{"image_size": 24, "arch": "xception", "head_dropout": 0.1, "grad_clip": 1.0, "weight_decay": 0.07}
Rows from block 8 of a small image classifier, named by matrix and row number. Rows with one number belong to one channel. Each number is 128 + 24 x the weight over its row's rms, rounded and kept within 0 to 255. All counts start at 0.
After each channel's rows are labels from the 100 images, of 14848, where the channel reaches its highest value: "responds to" is what is common among them. Only what is clearly more common there than usual is listed. The data: photos of plants, animals and fungi (iNaturalist).
# convs1: first pointwise conv (model.blocks.8.convs.1.weight, 272x272x1x1), inputs 0-135
# convs3: second pointwise conv (model.blocks.8.convs.3.weight, 272x272x1x1, transposed), outputs 0-135

convs1.149 [113 138 153 135 119 128 121 151  91 102 149 102 118  87 106 135 170 121 116 115 170 119 137 147 108 168 133 113  74 107 140 110 103 148 101 144 148 105 133 129 158 107 112 166 144 111  96 148 148 141  87 129 104 167 115 114 126 129 135  75 105 119 140  90 133 128 175  93 162 128  90 164 129  94 132 116 132 143 131 163 142 166 144 105 137 135 122 144 103 135 126 107 109 136  71 122 131 144 154 101 160 151 114 155 111 170 126 125 125 122 134 120  74 150 119  91 150 119 109  83 187  93  79 113 147 142 139 116 103 132  93 122  70 145 122 125]
convs3.149 [118  92 152 130 119 132  80 142 151  62 133 161 129 156 134 104 125  98 139 116 113 119  86  83  98 117  99  94 162 108 142 154 100 141 146 131 129 118 125 149 156 131 128 163  94 138 148 165 185 144 116 139 114 147 131 138 127 135  94 105 138 118 171 143 138 122 121 136 120 105 143 170 151 115 146 128 162 131 119 114 116 143  65 137 103 107 135 102 105 124 148 119 142  95 129 149 123 129  88 104 161 101 111 127 130 103 125 149 135 146 142 162 101 137 122 102 115 177  92 129 129  98 147  92 124 122 208 111 140  87 145 167 158 124  83 133]
responds to: class Aves

convs1.17 [133 139 134 137  94 133 109  94 108 128 135 114 154 174 184 126 116 137 180 127 163 108 120 112 128 118 143  92 136 119 136 149 104 143 114  89 157 119 112 131 164  90 106 106 147 136  79 148 118 107 152 167 135 116  76  93 132 168 109 187 124 120 180 122 166 115 118 141 113 108 100 141 125 128  93 109 134 140 158 115 145 123 106  24  78 163 140 139  76 111 175 119 130 137 109 117 122  94 140 133 124 147 129 159  85 107  99  98 165 157 129 141  95 130 135 146 109 110 134 145 169 161 141 152 124  98 127 129 118 132 113 130  87 128 132 123]
convs3.17 [113 179  77  97 130 142 141 143 122 120 163 104 121  96 151 132 127 172 155 157 112 106 123 142 170 101 136 153 130 154 124  68 143 153 141 106 128 118 180 131  95 175 119 124 114 127 111 108 131 104  90 136  89 130  67 136  80 116 121  78  91 127 114 114 145 107 134  85 140 122 123 122 119 110 152 158 121 160  90 101  96 157 152 139 106 132 139 128  84 115 157 107 162 122 114  95  91 122 109 156 115 108 135 121 127 116 128 118  91 144  99  88 101 104 165  92  94  90 108 103 120 125 111  70 133 100 124 135 144 147 154 114 113 116 118  90]
responds to: phylum Chordata; class Aves; order Passeriformes

convs1.74 [105 113 126 152 117 186 141 146 152 116 132 172 117 126 182 133 118 106 122 131 128 146  85  77 141 130 140 140 115 125 135 115 110 138 109 144 142 152 148 132 130  83 128 125 122 122 116 131 121 161 133 147 144 106 119 134 156 154 121  91 140 146 116 111 115 146 124  63 176 122 127 125 111 131 148 132 150 126 134 118 154 109 112 141 136 155 130 141 148 146 123 139 119 178 171 179  93 182  99 163 118 156  71 167 114 137 153 151 180 153 151 113 107 117 138 130 129 118 120  99 126 167 128  90 139 152 167 148 124 116 138 130 145 170 151 163]
convs3.74 [131 138 148 131 106 127 115 147 124 114 143  97 128 126  87 134 128  67 127 101  92  85 210 102 144 157 174 105  98 113 151 123 108 155 127 116 156 104 167 137 128  98 106 112 110 108 178 145 153  99 168 150 136 112 169 147 127 108  98 103 174  95  98 128 127 102  97 130 133 130 111 148 138 119  95 113 128 108 100 139 162 111 137 121 140 113 128 135 160 153 152 185 120 108 186 131 113 104 156 167 128 138 150 121 121  87 105 169 173 113 139 110 133 107  94 142  92 184 128 128 104 140 120 120 136 127 177  89 132 122 164 142 171 126 108 125]
responds to: class Aves; order Charadriiformes

convs1.256 [117 156 149 163 126 189 140 162 151 126 163 120 147 129 124 113 149 169 152  93  94 135  95 122 143 143 127 130 118 105 111 144 126 161 139 158 132 118 126 141 128  74 121 147 124 131 144  96 185 103 106 160 117 110 130 131 150 163 143 150 128 119  96 124  95 119 113 119 122 127 135  77 135  99 138 119 208  79 170 121 101 136 141 146 146 116 154 139 120 141 124 112  91 152 155 122 119 112 104 128 130 121 146 148 160 100 123 123 164 125 141 154 128 153 132 161 108 160 157 130 146 130 110 162 131  93 135 126 149 130 154 109 151 122 149 104]
convs3.256 [ 86 109 167 192  95 165 132 119 126 121 127 137 167 171 136 129 122 159 107 136 134 110 119 130 123 162 102 177 152 157 119 156 126 149 117 151 135  94 108 149 103 143 117 123 165 122 141 151 132 108 126 161 158 113 154 149 115 105  93  95 121 151 150 103 114 154 149 137 154 127 115 163 137 123 128 129 132 107 106 137 173 111  80 117 125 165 156 163 113 149 123 131 133 120 127 130 135 138 173 141 120 143 122 179 140 161 174 157 153 148 123 133 125 174 133 113 142 120 143  95  91 124 145 174 128  51 177 159 135 164 120 147  93 172 120 121]
responds to: order Passeriformes

convs1.201 [104 123 100 156 142 128 138  93 119 106 119 113 104 144 104 148  91 129 101 158 127  95 130 121 180  99 118  96 106 124  83  72 150 134 137 174 111 120 154 124 116 147 116 135 115 121 151 140 162 114 132 147 163  98 112 160 106 100 150 108 191 140 130 161 131 164 150 118 129 162 146  96  94 136 122 105 124 130 167 174 174 145 140 122 155 108 182 143 162  94 128 147 115 168 121 162 122 169 136  89 136 145  97 107 117 114 112 156 118 144  89 138 143 119  99 131  96 114 165 134 124 139 121  99 128 119 143 116 129 126 144 111 136 147 111 117]
convs3.201 [ 87 138  93 113 141 140 126 140 160  74 162 156 106 144 110 111 131 131 151 134 119 168  85  99 123 100 127 151 158  95 123 155  87 124 147 146  78 167 162  95 101 125 124 145 144 173  98 120 136 134  91 159 107 121 136 115 108 138 112  95 147 114 158 126 117 140 147 150  68 143 152 106 147 152 128 140 148 140 156 117 112 116 110 169 130 127 141 119 114  86 199 115 130 117 112 159 160 133 129 104  93 165 121 145 121 159 123  79 111  66 134 109 115 132 138 104 150 113 124 144 116 107 158 115  94 117 115 150  96 138 122 131 134 184 139 124]
responds to: class Aves; order Charadriiformes

convs1.23 [161 136 106 139 134 111 111 132 117 116 118 122 139 122 119 144 129 167  75 135 141 102 108 128 130 115 118  91 182 132 154 151 106 183 135 127  96 107  84 157 121 134 111 128 129 106 127 141 156 190 151 106 119 125 122 138 119  92 119 101 100 119  75 109 122 135 161 139 136 151 115 177 164 102  87 109 109 104 141 146 151 120 168 143 166 148 140 112  98  87  91 146 140 179 123 135 117 110 120 157 106 135 109 136 149 128 138 156 148 160 169 147 121 159 120 136  84 165 162 163 189 118 127 143 154  86 119 120 134 125 104  78 114  95 137 130]
convs3.23 [150 114 168 128 122 175 136 118 140 109 127 137 121 127 166 145 148 131 125 169 144  75 128 133 120 112 108 112 151 155 125 144 145 166 146  93 148 146 148 149 126 119  72 135 164 108 118 141  99  87 156 119  70 137 131 109 132 133 105 189 137 148 151 124 192 136 152 119 177 136 112 133 129 108 141  96  97 132 107 154  96 182 122 123 126 161 164 203 117 148 135 129 136  76 142 190 121 122 104 103 112 113  96 172 120 166 161 149  76  80 163 118 167 163 139 134 127 156 108 154 136 117 109 121 120 118 117 160 136 135 138 150  94 159 128 155]
responds to: order Passeriformes

convs1.93 [130 112 148 148 138 141 144 145 109 125 107  87 103 134 122 122 127 119 132 131 145 145 159  96 152 124 152 113 143 167 107 122 134 128 129 124 152 105 174 158 110 103 103 143  96 108 107 133 152 128 128 173  98 145 118  82 122 171 116 150 162 144 142 157 177 102 147 107 106 129 139 119  58 118 165 136 124 155 125 127 110 157 105  80 147 133  98 121 122 103 120 111 132 168 125 123 149 155  77 119 135 117 112 111  99 169 128 139 100 115 124  89 121 130 174 142  56  99 189 146 139 115 167 142 182 126  93 168 158  76 135 131 120 110 142 135]
convs3.93 [101 116 160 122 121 125 143 142 102 127 148 164 143 129 134 129 128 168 131  99 134 111 148 123 134 151 105 147 136 140  97 120 130 143 133 145 146  69 148 120 136 172 131 152  98 123 124 158 115 157 116  79 154 135 152  84 138 123 108 119 132 146 105 111 148  60 118 116 136 140 155 124 138 128 148 110 117 137 105 140 146 123 115 117  86 140 134 127 127 161  65 143 149  93 164 137 121 130 100 169 142 106  69 111  91 141 143 141 124 143  93 129 122 144  97 117 142 160  78 162 135 117 128 138 105 130 124 117 125 154 117 138 115 161 106 156]
responds to: phylum Chordata; class Aves; order Charadriiformes

convs1.259 [189 127  81 110 141  93 101 139 117 123 137 176 111 155 108  88 102 121 137 129 120 133 159 141 112 167 149 107 108 138 155 134 151 115 112 143 134 123 125 168 112 110 103 126 140 131 125 135 151 152 143 106 133 127 119 148 120 132 152 131 130 117 112 162 121 143 157 138  96 161 109 169 119  80 112 108 123  95 108  97 130 141 176 131 111 146  49 143 125 100 135 146 140 128 138 152 147 149 130 175 123 150 127 109  90 164 165 119 136 183 133 128 104 125  97 130 123  79 143 155 107  96 124 123 133 146 128 118  89 117 131 142 146 117 146 108]
convs3.259 [107  75 130 113  96 107 104 209  89 140 130 115 133 145 174  98 139 143 124 169 105 143 134 150 124 151 127 104 161 131 125 137 115 122 162  98 111 129 162 128 131 140 112 150 120 173 110 145 145 149 106 125 101 138 160 155 113 145 116 145 190 139 122 103 162 115 123 141 137  95 121 137  95 149 123 111 142 127  95 138 108  75 108 151 143 131 184 131 137 148 158 133 117 133 135 119 145  83 109 153 106 126  63 160 156 145 132 117 148  93 139  72  98  89 131 115 141 148 135 123 131 148 116 144 177  86 122 141 123 151 143 111  71 119 155 142]
responds to: order Passeriformes

convs1.55 [ 97 154 142 143 147 168 126 162 118 108 152 138 108 114 106 123 120 130 146 124 138 138 143  96  76 111 168 114 104 103 140 165 121 144 111 162 130 126 151 159 118 105 112 143 156 130 125 148 109 148 106 116 153 107 111 135 118 137  96 144 127 130 115 122 123 112  74 126 158 133 128  81 123 141 134 104  83 141 172 130 146 101  99 118 119 127 113 134 141 102 147 128 109 156 153 133 165 103 108  80 123 157 115 149 113 135 116  95 127 142 100 143 114 147 129 170 162  76 132 135 118  79 126 122 124 143 141 147 151 140 176 101 110 133 105 159]
convs3.55 [121 120 130 114 123 142 177 116 144 138 137 150 129 145 149 140 132 106 150 137 169 140 151 173 157 129 118 130  93 113  96 142 126 134 116 139 144 115 150 156 129 105 152 136  85 134 115 152 111 151 116 108 129  96 138 143 152 135 171 127 143 134 123 123 164 103 115 135 153 117 149 127 110 116 136 105  90 173 101 105 123 150 147 177  59 140 151 140 163 104 113 134 129 140 123 167 127 146 168 159 119 111 152 173 134 138 129 146 137 120 105 107  87 134 151 141 159 172 179 132 140 135 130 157 133 167 157 160 134 117 119 137 120 146  91 114]
responds to: order Passeriformes

convs1.82 [137 142 134 146 135 165 125  81 119  81 112 124 120 162 129 168 125 146 132 149 108 130 143  93 110 119 120 111  89 146  99 112 148 132 143 142 124 156 155 113 140 133 144 106 144 167 186 136 184 131 142  97 114 140 119 146 159 125 132 170 184 129  96 149 154 146 143 150 147 134 105 123 145 142 186 144 156 133 107 155 143 109 128 141 146 142 116 146 172 124 107 131 122 135 168 153 123 124 149 101 121 120 125  96 114 155 147 128 116 170  99 119 156 124 126 119 128 128 139 133 136 114 116 112 122 135 144 125 148 110 119 136 106 179 144 195]
convs3.82 [139 153 173 110 118 128 127  78 117 129 109 151 102 154 136  90 120 106  72 136  98 124 130 123 151 124  98 182 116 142  94 111 113 129 145 150 131 118 157 120 156 151 124 148 157 124  94 124 139 102 123 137  97 138 170 139 105 131 144 163 111 157 119 101 120 183 121 139 170 100 105 144 148  78 120 172 101 142  92 127 124 157 103 142 107  93 161 130 161 134 138 122 173 108 144 132 131 166 160 109 119 100 114  98 110 108 179 127 158  82 127 153 131 142 137 115 138 115 130 111  92 163 104 172 139 162 131  68 128 120 113 157 158 125 131 163]
responds to: phylum Chordata; class Aves

convs1.204 [114 158 125 165 159 112 121 131 138 115 131  91 123 129 170 133 117 119 126 112 127 146 175 102 103  99 143 125 130 141  94 145 127 150  49 169  99 130 154 160 129 134 139 132 176 135 103 103  86  89 145  75 119 133 157  95 148 125 134 158 124 125 107 104 142 131 116 154 108 134 140 104 152 128  56 167 127 128 126 139 118 115 131 113 119 149 133 124 113 143 180 128  97 111 146 119 133 151  95 105 103 134 125 114 111 128 107 166 164 108 159 139 167 138 119 171  73 121 136  67 100 118  96  95 171 161 108 122 114 100 122 128 170 109 114 132]
convs3.204 [142 127  96 109 136 149 132 150 120 114 137 110 155  88 126 136 120 128 154 125 129 135 143 116 131 149 178 150 175  88 180 117 144 107  99 129 107 147 163 102  95 131 132 119  72 119 154 135 124  83 123  93 157 124 113 147  88  87 133 164  91 137  85 131 146 152 154 129 145 113  96 166 144  99 112  98 152 123 121 145 163 123 116 199 128  92 137 123 111 139 130  93 132 127 124 152 153 124 108 159 108 108 134 138 106  89 100 125 142 116 128 131 141 135 145  99 103 105 122  91  81  90 161 149  85 112 135 111 129  98 160 110 129 154 114 145]
responds to: phylum Chordata; class Aves; order Passeriformes