Rows from block 2 of a small image classifier, named by matrix and row number. Rows with one number belong to one channel. Each number is 128 + 32 x the weight over its row's rms, rounded and kept within 0 to 255. All counts start at 0. Numbers have three digits each.
After each channel's rows are labels from the 100 images, of 14848, where the channel reaches its highest value: "top examples" is what is common among them. Only what is clearly more common there than usual is listed. The data: photos of plants, animals and fungi (iNaturalist). In brackets: how many of the 100.
# convs1: first pointwise conv (model.blocks.2.convs.1.weight, 160x160x1x1), inputs 0-159
# convs3: second pointwise conv (model.blocks.2.convs.3.weight, 160x160x1x1, transposed), outputs 0-159

convs1.22:073102148137121134154102152143142114135134118126144122094122131071098148122080165170161143148161122160169155126149181111128136154126117133157171136056136183171174126119110104114141170130082115000187167166161099110174118089121137145130176124115135120128165123108076117099080135120089106109107177177139145158098139174198175168131130139116116170141125144170153144128117168126104143126119149116076099159125139108105076220198179112149085151175156084123122150102100119143164128147155189
convs3.22:149123166171149180112150049198128102200118135148124145125108180075112164167177106069124122213129117166135126159103139088172118139087114126146103128117151112130094171079201072154158186114137144095133116154147160090129078123134108101168149180107165171147167143160131137106145105157078087142166093102091125125117118113183125169141151169090126119073171126107097156169183123096137208101143138051129121133091098156116151122091142183087103132170127151100118115135101140125143146137111074
top examples: phylum Arthropoda (68); class Insecta (66)

convs1.51:100152155115131171142165087120099119104103092107111135068127168119154156101095163087151063016104143118146115173135148172133090141089138177166219138153122118094097110083173150204152145165151141139097122110116134107141172129120083120148046160141126118192146073093143114066123119084115166125101146098080168092074147160142119134127146101088079138159164087141196094099121108149121109134107152148087119183119125132126176098083130139163105108154082137130137104120150184107077144153140118
convs3.51:124140125068144131129067051118141082140100084099132107110146132065140121137143129136149128119119161147120144123117137094170160133098087111123231199088104095132146181121102161096076125187144100112125101099128106123098076150171103148145198109130130113158106164078130091095118114221121063109119122110111144121095123104169167184130087124135116101131084190173132133104147068142145166104113149117122102108103119143167130078145145156117142164135086133089112110122127079171143185202121210
top examples: class Magnoliopsida (25); phylum Tracheophyta (25); kingdom Plantae (25)

convs1.34:148070116171171108111112152195171137158213103147178098136095135148127129134139088144132115158134137116176094094146122141152126109127070152113125150113141120126142122125130154116147086148164086141135138198140054188102069097124131126166130133093121130175148154096117111144125117111087097186167135185111133116138148119129155135191094085148105129131179123131122041164142067106108134084085212112108141092179086165131112127143169144147128168194234145117119123128114095131157200086126133
convs3.34:096148146132115148123093159116082137113111081199194088130068124147126137118070154120103126147137126124174155127149220079146200186143136155152155123142100167113103158152102160110082093118134109111121156106138116121131140117150136116157112140155138111131131150110094108172130143127106082043134157113156084120159143164198135177096178145115122165160143087117189148150096162155142159063158077117153130151166077145198097173110105083178155123096107134174107128121167123059073110125145207
top examples: order Passeriformes (50)

convs1.100:130169110119159157068128127172099166172111118097157090136118161127151171102146109174080121181150122163147167118101150104160135157039071116088149096098071131135086129095156079171165139088105135159129158157104137137172114134119135129190113102110125131154152080087146195104136131162125108101240127067144174153160118136121129149124114118084101213079083188116141129122129093084132078104127138160112128195138138136106109135144111128138164164158101138180144171097154188175127124095098156
convs3.100:137218124120113098141110116133075104129110094154092145111109061129117137144156193163090106157113127151107099167105130117097122085098106126142122126087096115112128132184121053064102123102127069186122182102144150116135102168092162115096124150083100106094163111083230124130064132148133142185122126128083174106087122098083167086119113173158096108076141151133094046127074065107110121097122112120122132109084133122110134140113180102097155081139143129103156113121138192113069098165170117
top examples: class Insecta (63); phylum Arthropoda (63); order Lepidoptera (36)

convs1.136:113091089092183139116173062137069136150085120152148134112154174104163068189090129096142085141072155122114137133143179103111076129134048121157128163164175127126116141150156124116123112120124138103163123077091099191114104138166125160087148141120121093115200124192107140106154122164099158153080113093118159095142086152116119110027136096145102141132066136222098132128150113165139114153160179093155191122148084082127150090135094148117173130128187138151086138118171131114120118121174116
convs3.136:135154117104219135112124112150126138092163162172128128151070155131141080115107168069083129105116122155080176095100152147088167095074155072108089149150151159104129086119152182069137097116122134118123156116113160136126153117109123158167078126157080108079116137046110097133186130160061157117132162089120074111140097129110080060165155096075158169099126141113085157157161132092125137124155070110103134156202156086084175112134083205112124154131127149157145177107164150128116141153145112
top examples: order Passeriformes (53)

convs1.56:136110127130150156141162125108184142154098097151125080071071158094148184103095141062114136147150161133146139150107137140122135142142127168074155091211161117154114144139112102141138121112162119139101153152083174125146129140057090156109150117149120159073128076118103124163134183026145152082137139098139113133055155101117038074153065135100160132090136118129159169129190105100097143100082169094127163083096096130146143131182137115162166094099112171205147107167131098104121110138159156
convs3.56:120128162114150098136126071159158125154153141094130094143109123119164073165144109136159168136072123125141230175146068143117127067106155096126140117164141100101133126117136159127154146170100147091196143170191017103140094174099113089153169151140103104104135113112129162145127120081115051128156111138135159098033166094155148134141133080176112168171120150129133152127095097074107137124104127150115110122097088123095148149160100078193143082083105116149072117128151184140098163086127143
top examples: phylum Arthropoda (61); class Insecta (60); order Lepidoptera (37)

convs1.46:104091175138149146193160127142152117131111114112087133109184192168152148165142106124091113134097175109140142118123153086094173138109094103158114113116091075138135093123155149154124119136128127155088119129122080110115092118089096103059142120122131102075181133079190190130161107114078132115114153122189170153149149174095172096180125137123095106046096141103212137163140120109117115164094107078126161103167096133141106151130178161070112126101120082151049151156111081062103173080142177
convs3.46:188102075137092164103155070110142166071125105086138130086119178159140153110119130150143201144120111185060102121096160109132119101113107145134124153133086089120109087068106084152084169092136132145086090146172132142157078109135160130123108155143118131108108126109083160101103116163215134110129154105102149127105119140131130154178042168127142145107176083039156098129154137150166157108115112137108095083158122112137106142145120171061121084142074052104146153088161163153091067108085127
top examples: class Insecta (72); phylum Arthropoda (72); order Lepidoptera (35)

convs1.156:138141117134113136089154106167166154124112183177166117171104147092098089063150130144083083128111110126190152194095112177113124082126188111095118130175136103145133175116100112144235144151119127066101098135173085163131142078099101137125118127063120106101033139135087148097151147073074115151161135162081100102174137151107083149112122150149115109102090089098172107112159102128158112195147164119129079113111133194197103133171136137121120084131116144145091149118139132131142150159090174
convs3.156:092144126160099143098113143154123157124150155135140132129097170117114131115160141123151100198138081141214144141178094142142138170117138126128161069127144128116123156097126139158116161139146110081112141185172139110103062211144137167120164113104151133181103154158126139191154165125167128104113158168088150153175164053039195163098193120137105136119148096181176095141161166114163102160116145109137094127138096086106173111148082116140183071108166132099129120153151058086128129185106178
top examples: class Insecta (67); phylum Arthropoda (67); order Lepidoptera (36)

convs1.132:135135093132132161134115113116142098167182123102115088085079121144228140128108111086110170078120097127189164125096136111099170143098103133070118138166135220100107137201131109089155147110138122163066129116091093155126144089121121113143105144146179152163142085086151107146155146141132112155162119144201107159125097109131119111076209188104121138094140153091185152162155170133136202165136120100129085112188180120114157145104216153119159152112140085148129147128089130144137123097139187
convs3.132:129102167138161102131134118065104189127148127116123155120130140104080153102118035137127080120144168078151152120138105133136163137080091119171108128092187191186174151106113151132101122131131111123051096069088126104086132149114134097115065109158173148142175141102133184145133152157125137153146109115158092150175114173183162144111103086095184116115120171114122160091133137206102147023107144173074076163119116108106123119139147135163204104115126120122144140165107112125144094079087166
top examples: class Insecta (63); phylum Arthropoda (63); order Lepidoptera (33)

convs1.145:113194100098147165067099140132074170112137188164196152135122137143115077177105145107116177117127117158113103098133116093206143137136056127144105046158156125136174135132139147035106089170129142128096120167111119115162059135131180085171091107114159106119143171161145142133116101140126147137127080105181152164083086123125132168070124175072128137153185170156154100109155096126176128064133162154077135111115121145166170120157106125185133163171118096141135154130102121122112121076165111
convs3.145:102132146125076146122165153128094048120127209138113142141170057135155091152122161129115158133157130158143090147127112123165122219117135142147124144121105077163091148150153113052161165115081153136136146097094179135188039096154140181111161134145101144119115119162127148156158160135121180128107106090122110129113111149093126137195091116105109106119147127184144141143041204124094110176118091117183123155180120117117108133124138096202124106113149079148211090161115085108147154106126129
top examples: order Lepidoptera (31)

convs1.102:167145183130144178121152142149140110088107098074098088121132102173113108122168153176125104129102103116138075155142115114090113102088091122160097135116099191149099095147039187157069138119092160124207096140099154111159151148130170105125081149102124145099130105139126155083094090083113159195079138177087139113149128157078063121155125110082173213045124123099101127106122173103103109119140097145124135151144156141124161141167156157162174128130130095133105199182131121134153074166093122
convs3.102:159136132135104146146155148120086104166152148108131090124119107089088166079137165133099113153096174130101160167084133206095091185078131107087135140197128146115128117116166109119000116107088151123114103107153177152121114215140121203168116124102127129159142119160117177133132110149147158158149153177152144174130117150154148160119053124190141112131083100158099136098140124087195102123111169118118205104103148126200149133135125162143155085118149119046118131168125171127113150124135143
top examples: class Insecta (65); phylum Arthropoda (65)

convs1.24:092164149131049122085070169096124114103132130153100119147125125146097132098117158114128112139115166147096156151099107138129120113161137093089168153193100151184153124139079214104124107145151105157119143188124123139118124136130123150120100143084131100122090042155152152124112133139086205166146125165154122132111122153156097072166215114188154095122127156128147156149020134088101129147165179136155148130089097128145102105128165134095169144051150107087113091095086141197100102148126070
convs3.24:105074120135109073122145114170133121119176144050143212119072155101100167155112096140068174095112170047107144068182165102071122095122165148099103117059095150118087117097099111096125136123122158148138167125179113127113071153135165115165125142083114117137150142150108173136106139116097121118148108104077086162151127114160152170168175175116188109159112087073079124096090132100146143154161073115147093144155115118131147088091148090131171093139112173149151178084138118144129074129065123
top examples: class Magnoliopsida (32); phylum Tracheophyta (32); kingdom Plantae (32)

convs1.86:115141112126138150086124117159083158106128130144098182138116155127093164146139139089101124197137073142145095201104235094101148150143172098113123126106134131172141125125089159133120152121121147123080153137106128115063205127144120136177122101110077142116117123077158109120112145133159157176086097147171157127207095094158134076107122078118078078068091103160078109089105122111129024099163127167151142151193111116139170136149142125077170123164101096104166135151120123140137132105054135
convs3.86:092134157081122116127106115145115110143117174110115099119128097124145115160095135125097102186098105139145177125142078179139083152081130152112117149097116071119092110148064152139147153183142126102170036113101100193111180127109131100104096164125184183150114186112137136116072207134137154185108113134097117112124138095106165116099169133135147163127187214130145207098141133059127120135123118218104069123109102133117165115142080095147172141109105109113104117099131131115055101104161086
top examples: class Insecta (61); phylum Arthropoda (61); order Lepidoptera (35)

convs1.39:102086093118111124207117140126108147082162122163131234155121135176108080179126135187025117125130139091122125074165110137141149140143135139143113089125151154135156145093191170117128135117176136133107160092188131117166133129126111092109140104137172107137115119124092140161175139097176104142054154119116106162152208171107178118143080102154105092116216063124109128176110139105101158170144133161109152092134150091114125135166161109106076102104133102113112119117124101066140176106173166
convs3.39:116132126145125078066117064122099132152101090092156092104088124097103094070110052146096139081063114137120119102101097156162114102105102140134143108141087155102123052094107169101152097093103122104125091096102098084100069110088083120098128129164117134144175150087110106151102101094082158101107129113127119082091105171111151073057121092161111108140152168072071186106139123164089127103158104117142088205056074129075110115124114109144151159127087189087102113092135095139102133138098136
top examples: phylum Arthropoda (68); class Insecta (66); order Lepidoptera (37)

convs1.133:152192105118141149114158169149114121114154084146093126175144140125106173181130131134087088101157175134144117137083170152167210168135109143110113118152136186086111163104122149165037167139127130150144103191142145074137160125095116215136166157119170201214120164125148113142139076144167101082200146144184132129115166161080164172134130159136095118165091175118098132146104218118135142154137116102172093124143181155134108114150163152122106159112141121121131172121121154151128161151154155
convs3.133:144103108134077114131112139093088080129108084095214065092135118127120138121074121114107093129113147045106114122097155176128148111127133124095140133089104061204150142186174117112108129118070071098099148093092146128074136113155154157182092113142188071073150036132126134127105133094118147162186092116151136127139084181072145119121078148068126108142080125124189109102119131124125099151139127106150119119127099139144105120090140139073129081065100104159143099142107137148180130095186118
top examples: order Passeriformes (52)

convs1.17:075132123149123100165108105092075121139190185122139133120106142094130094180078140135177121094053141087192151113118115115101172073150138137095094196131177169105165104146107149117129123178121137104171146149106159131145107110138109129171112117175112137115107127128050141140153125143140101109153180121108082149122115126145057132096157098110154149145119174112109181150211110136203087158120106120105108189117109112118129099115190177078227078120139171108105097124124060143093152144134140
convs3.17:133216105103181169128110061104159091106139144161121136117139142114119104129113124045113128043115153127158153128105108130139170140152171115141148130096158093235095169144200118125132136180187148140150083139169175145097118164059152165112169128151120100134170154138165146111124147108140118128113155115144162086159183168149116154144053151147147139126135129135130113125181153078169144081127204110153119118149133109144123140110149125070058145142154071115140098164138080103114151072167133
top examples: order Passeriformes (50)

convs1.153:155161107113160114140152094089173091157104137135130153111123131114120132128139165168179155161151081157112142123137127153113054109152100134105161099082115112127125194161101095123168115165173178126189126136141116130079136113097107097170087185132099075092167168094115124116110116135054181132074116089111146141102132098056137167099083089113061110117167169099101054135158080173154103079092108124147094117097101110078162145121122134121139077163156119061135111173079181072169129095171148
convs3.153:097181144134160178165139133171187183099158134116121158176104141071109091094143103185129137161090100139125119093055129144100100134140098158144135097155203142115190107137102157165171085091114130141158067137178129100072085150133164087115203126092215151103121148103134050116153131159141129128138188126140113145143124149180163105209109136166128174113143101174133103170111121122108152170185167138140142132130155107173113142158147128159124117205067103157128127112146117164123142145132152
top examples: order Lepidoptera (31)

convs1.2:076162154154139184060094124121103128181139168082152128113161119109092119117143159132125114102131122218067124085091110103142138178184063089123130088154137147075183133140074156118166106111129137163147188187124114122112134098078130109136027145109126090144154149107155077130138128160167143125153142135109058125065138147141130143161103145099119127114127127155188139139165062139123208104178141120106101137151144158117142152146175104116088148154122149118109087132149085179069096071113098
convs3.2:116066123184095141110130134120122108161117117096145167160163020133161148125127124158115120141133103164136119133145108110134167112153148097104109091119147138131168169143158114111160127109207087162140181021115115129152081094164116165106152104093120100063119136131119165104115136117118120172204121126103163185113171153145070086155137089056155131128075127134141138139074111169128142128122133127100082128174119175142092122153072033179167096121121090126135128127091111171162126169162180
top examples: class Insecta (65); phylum Arthropoda (65); order Lepidoptera (34)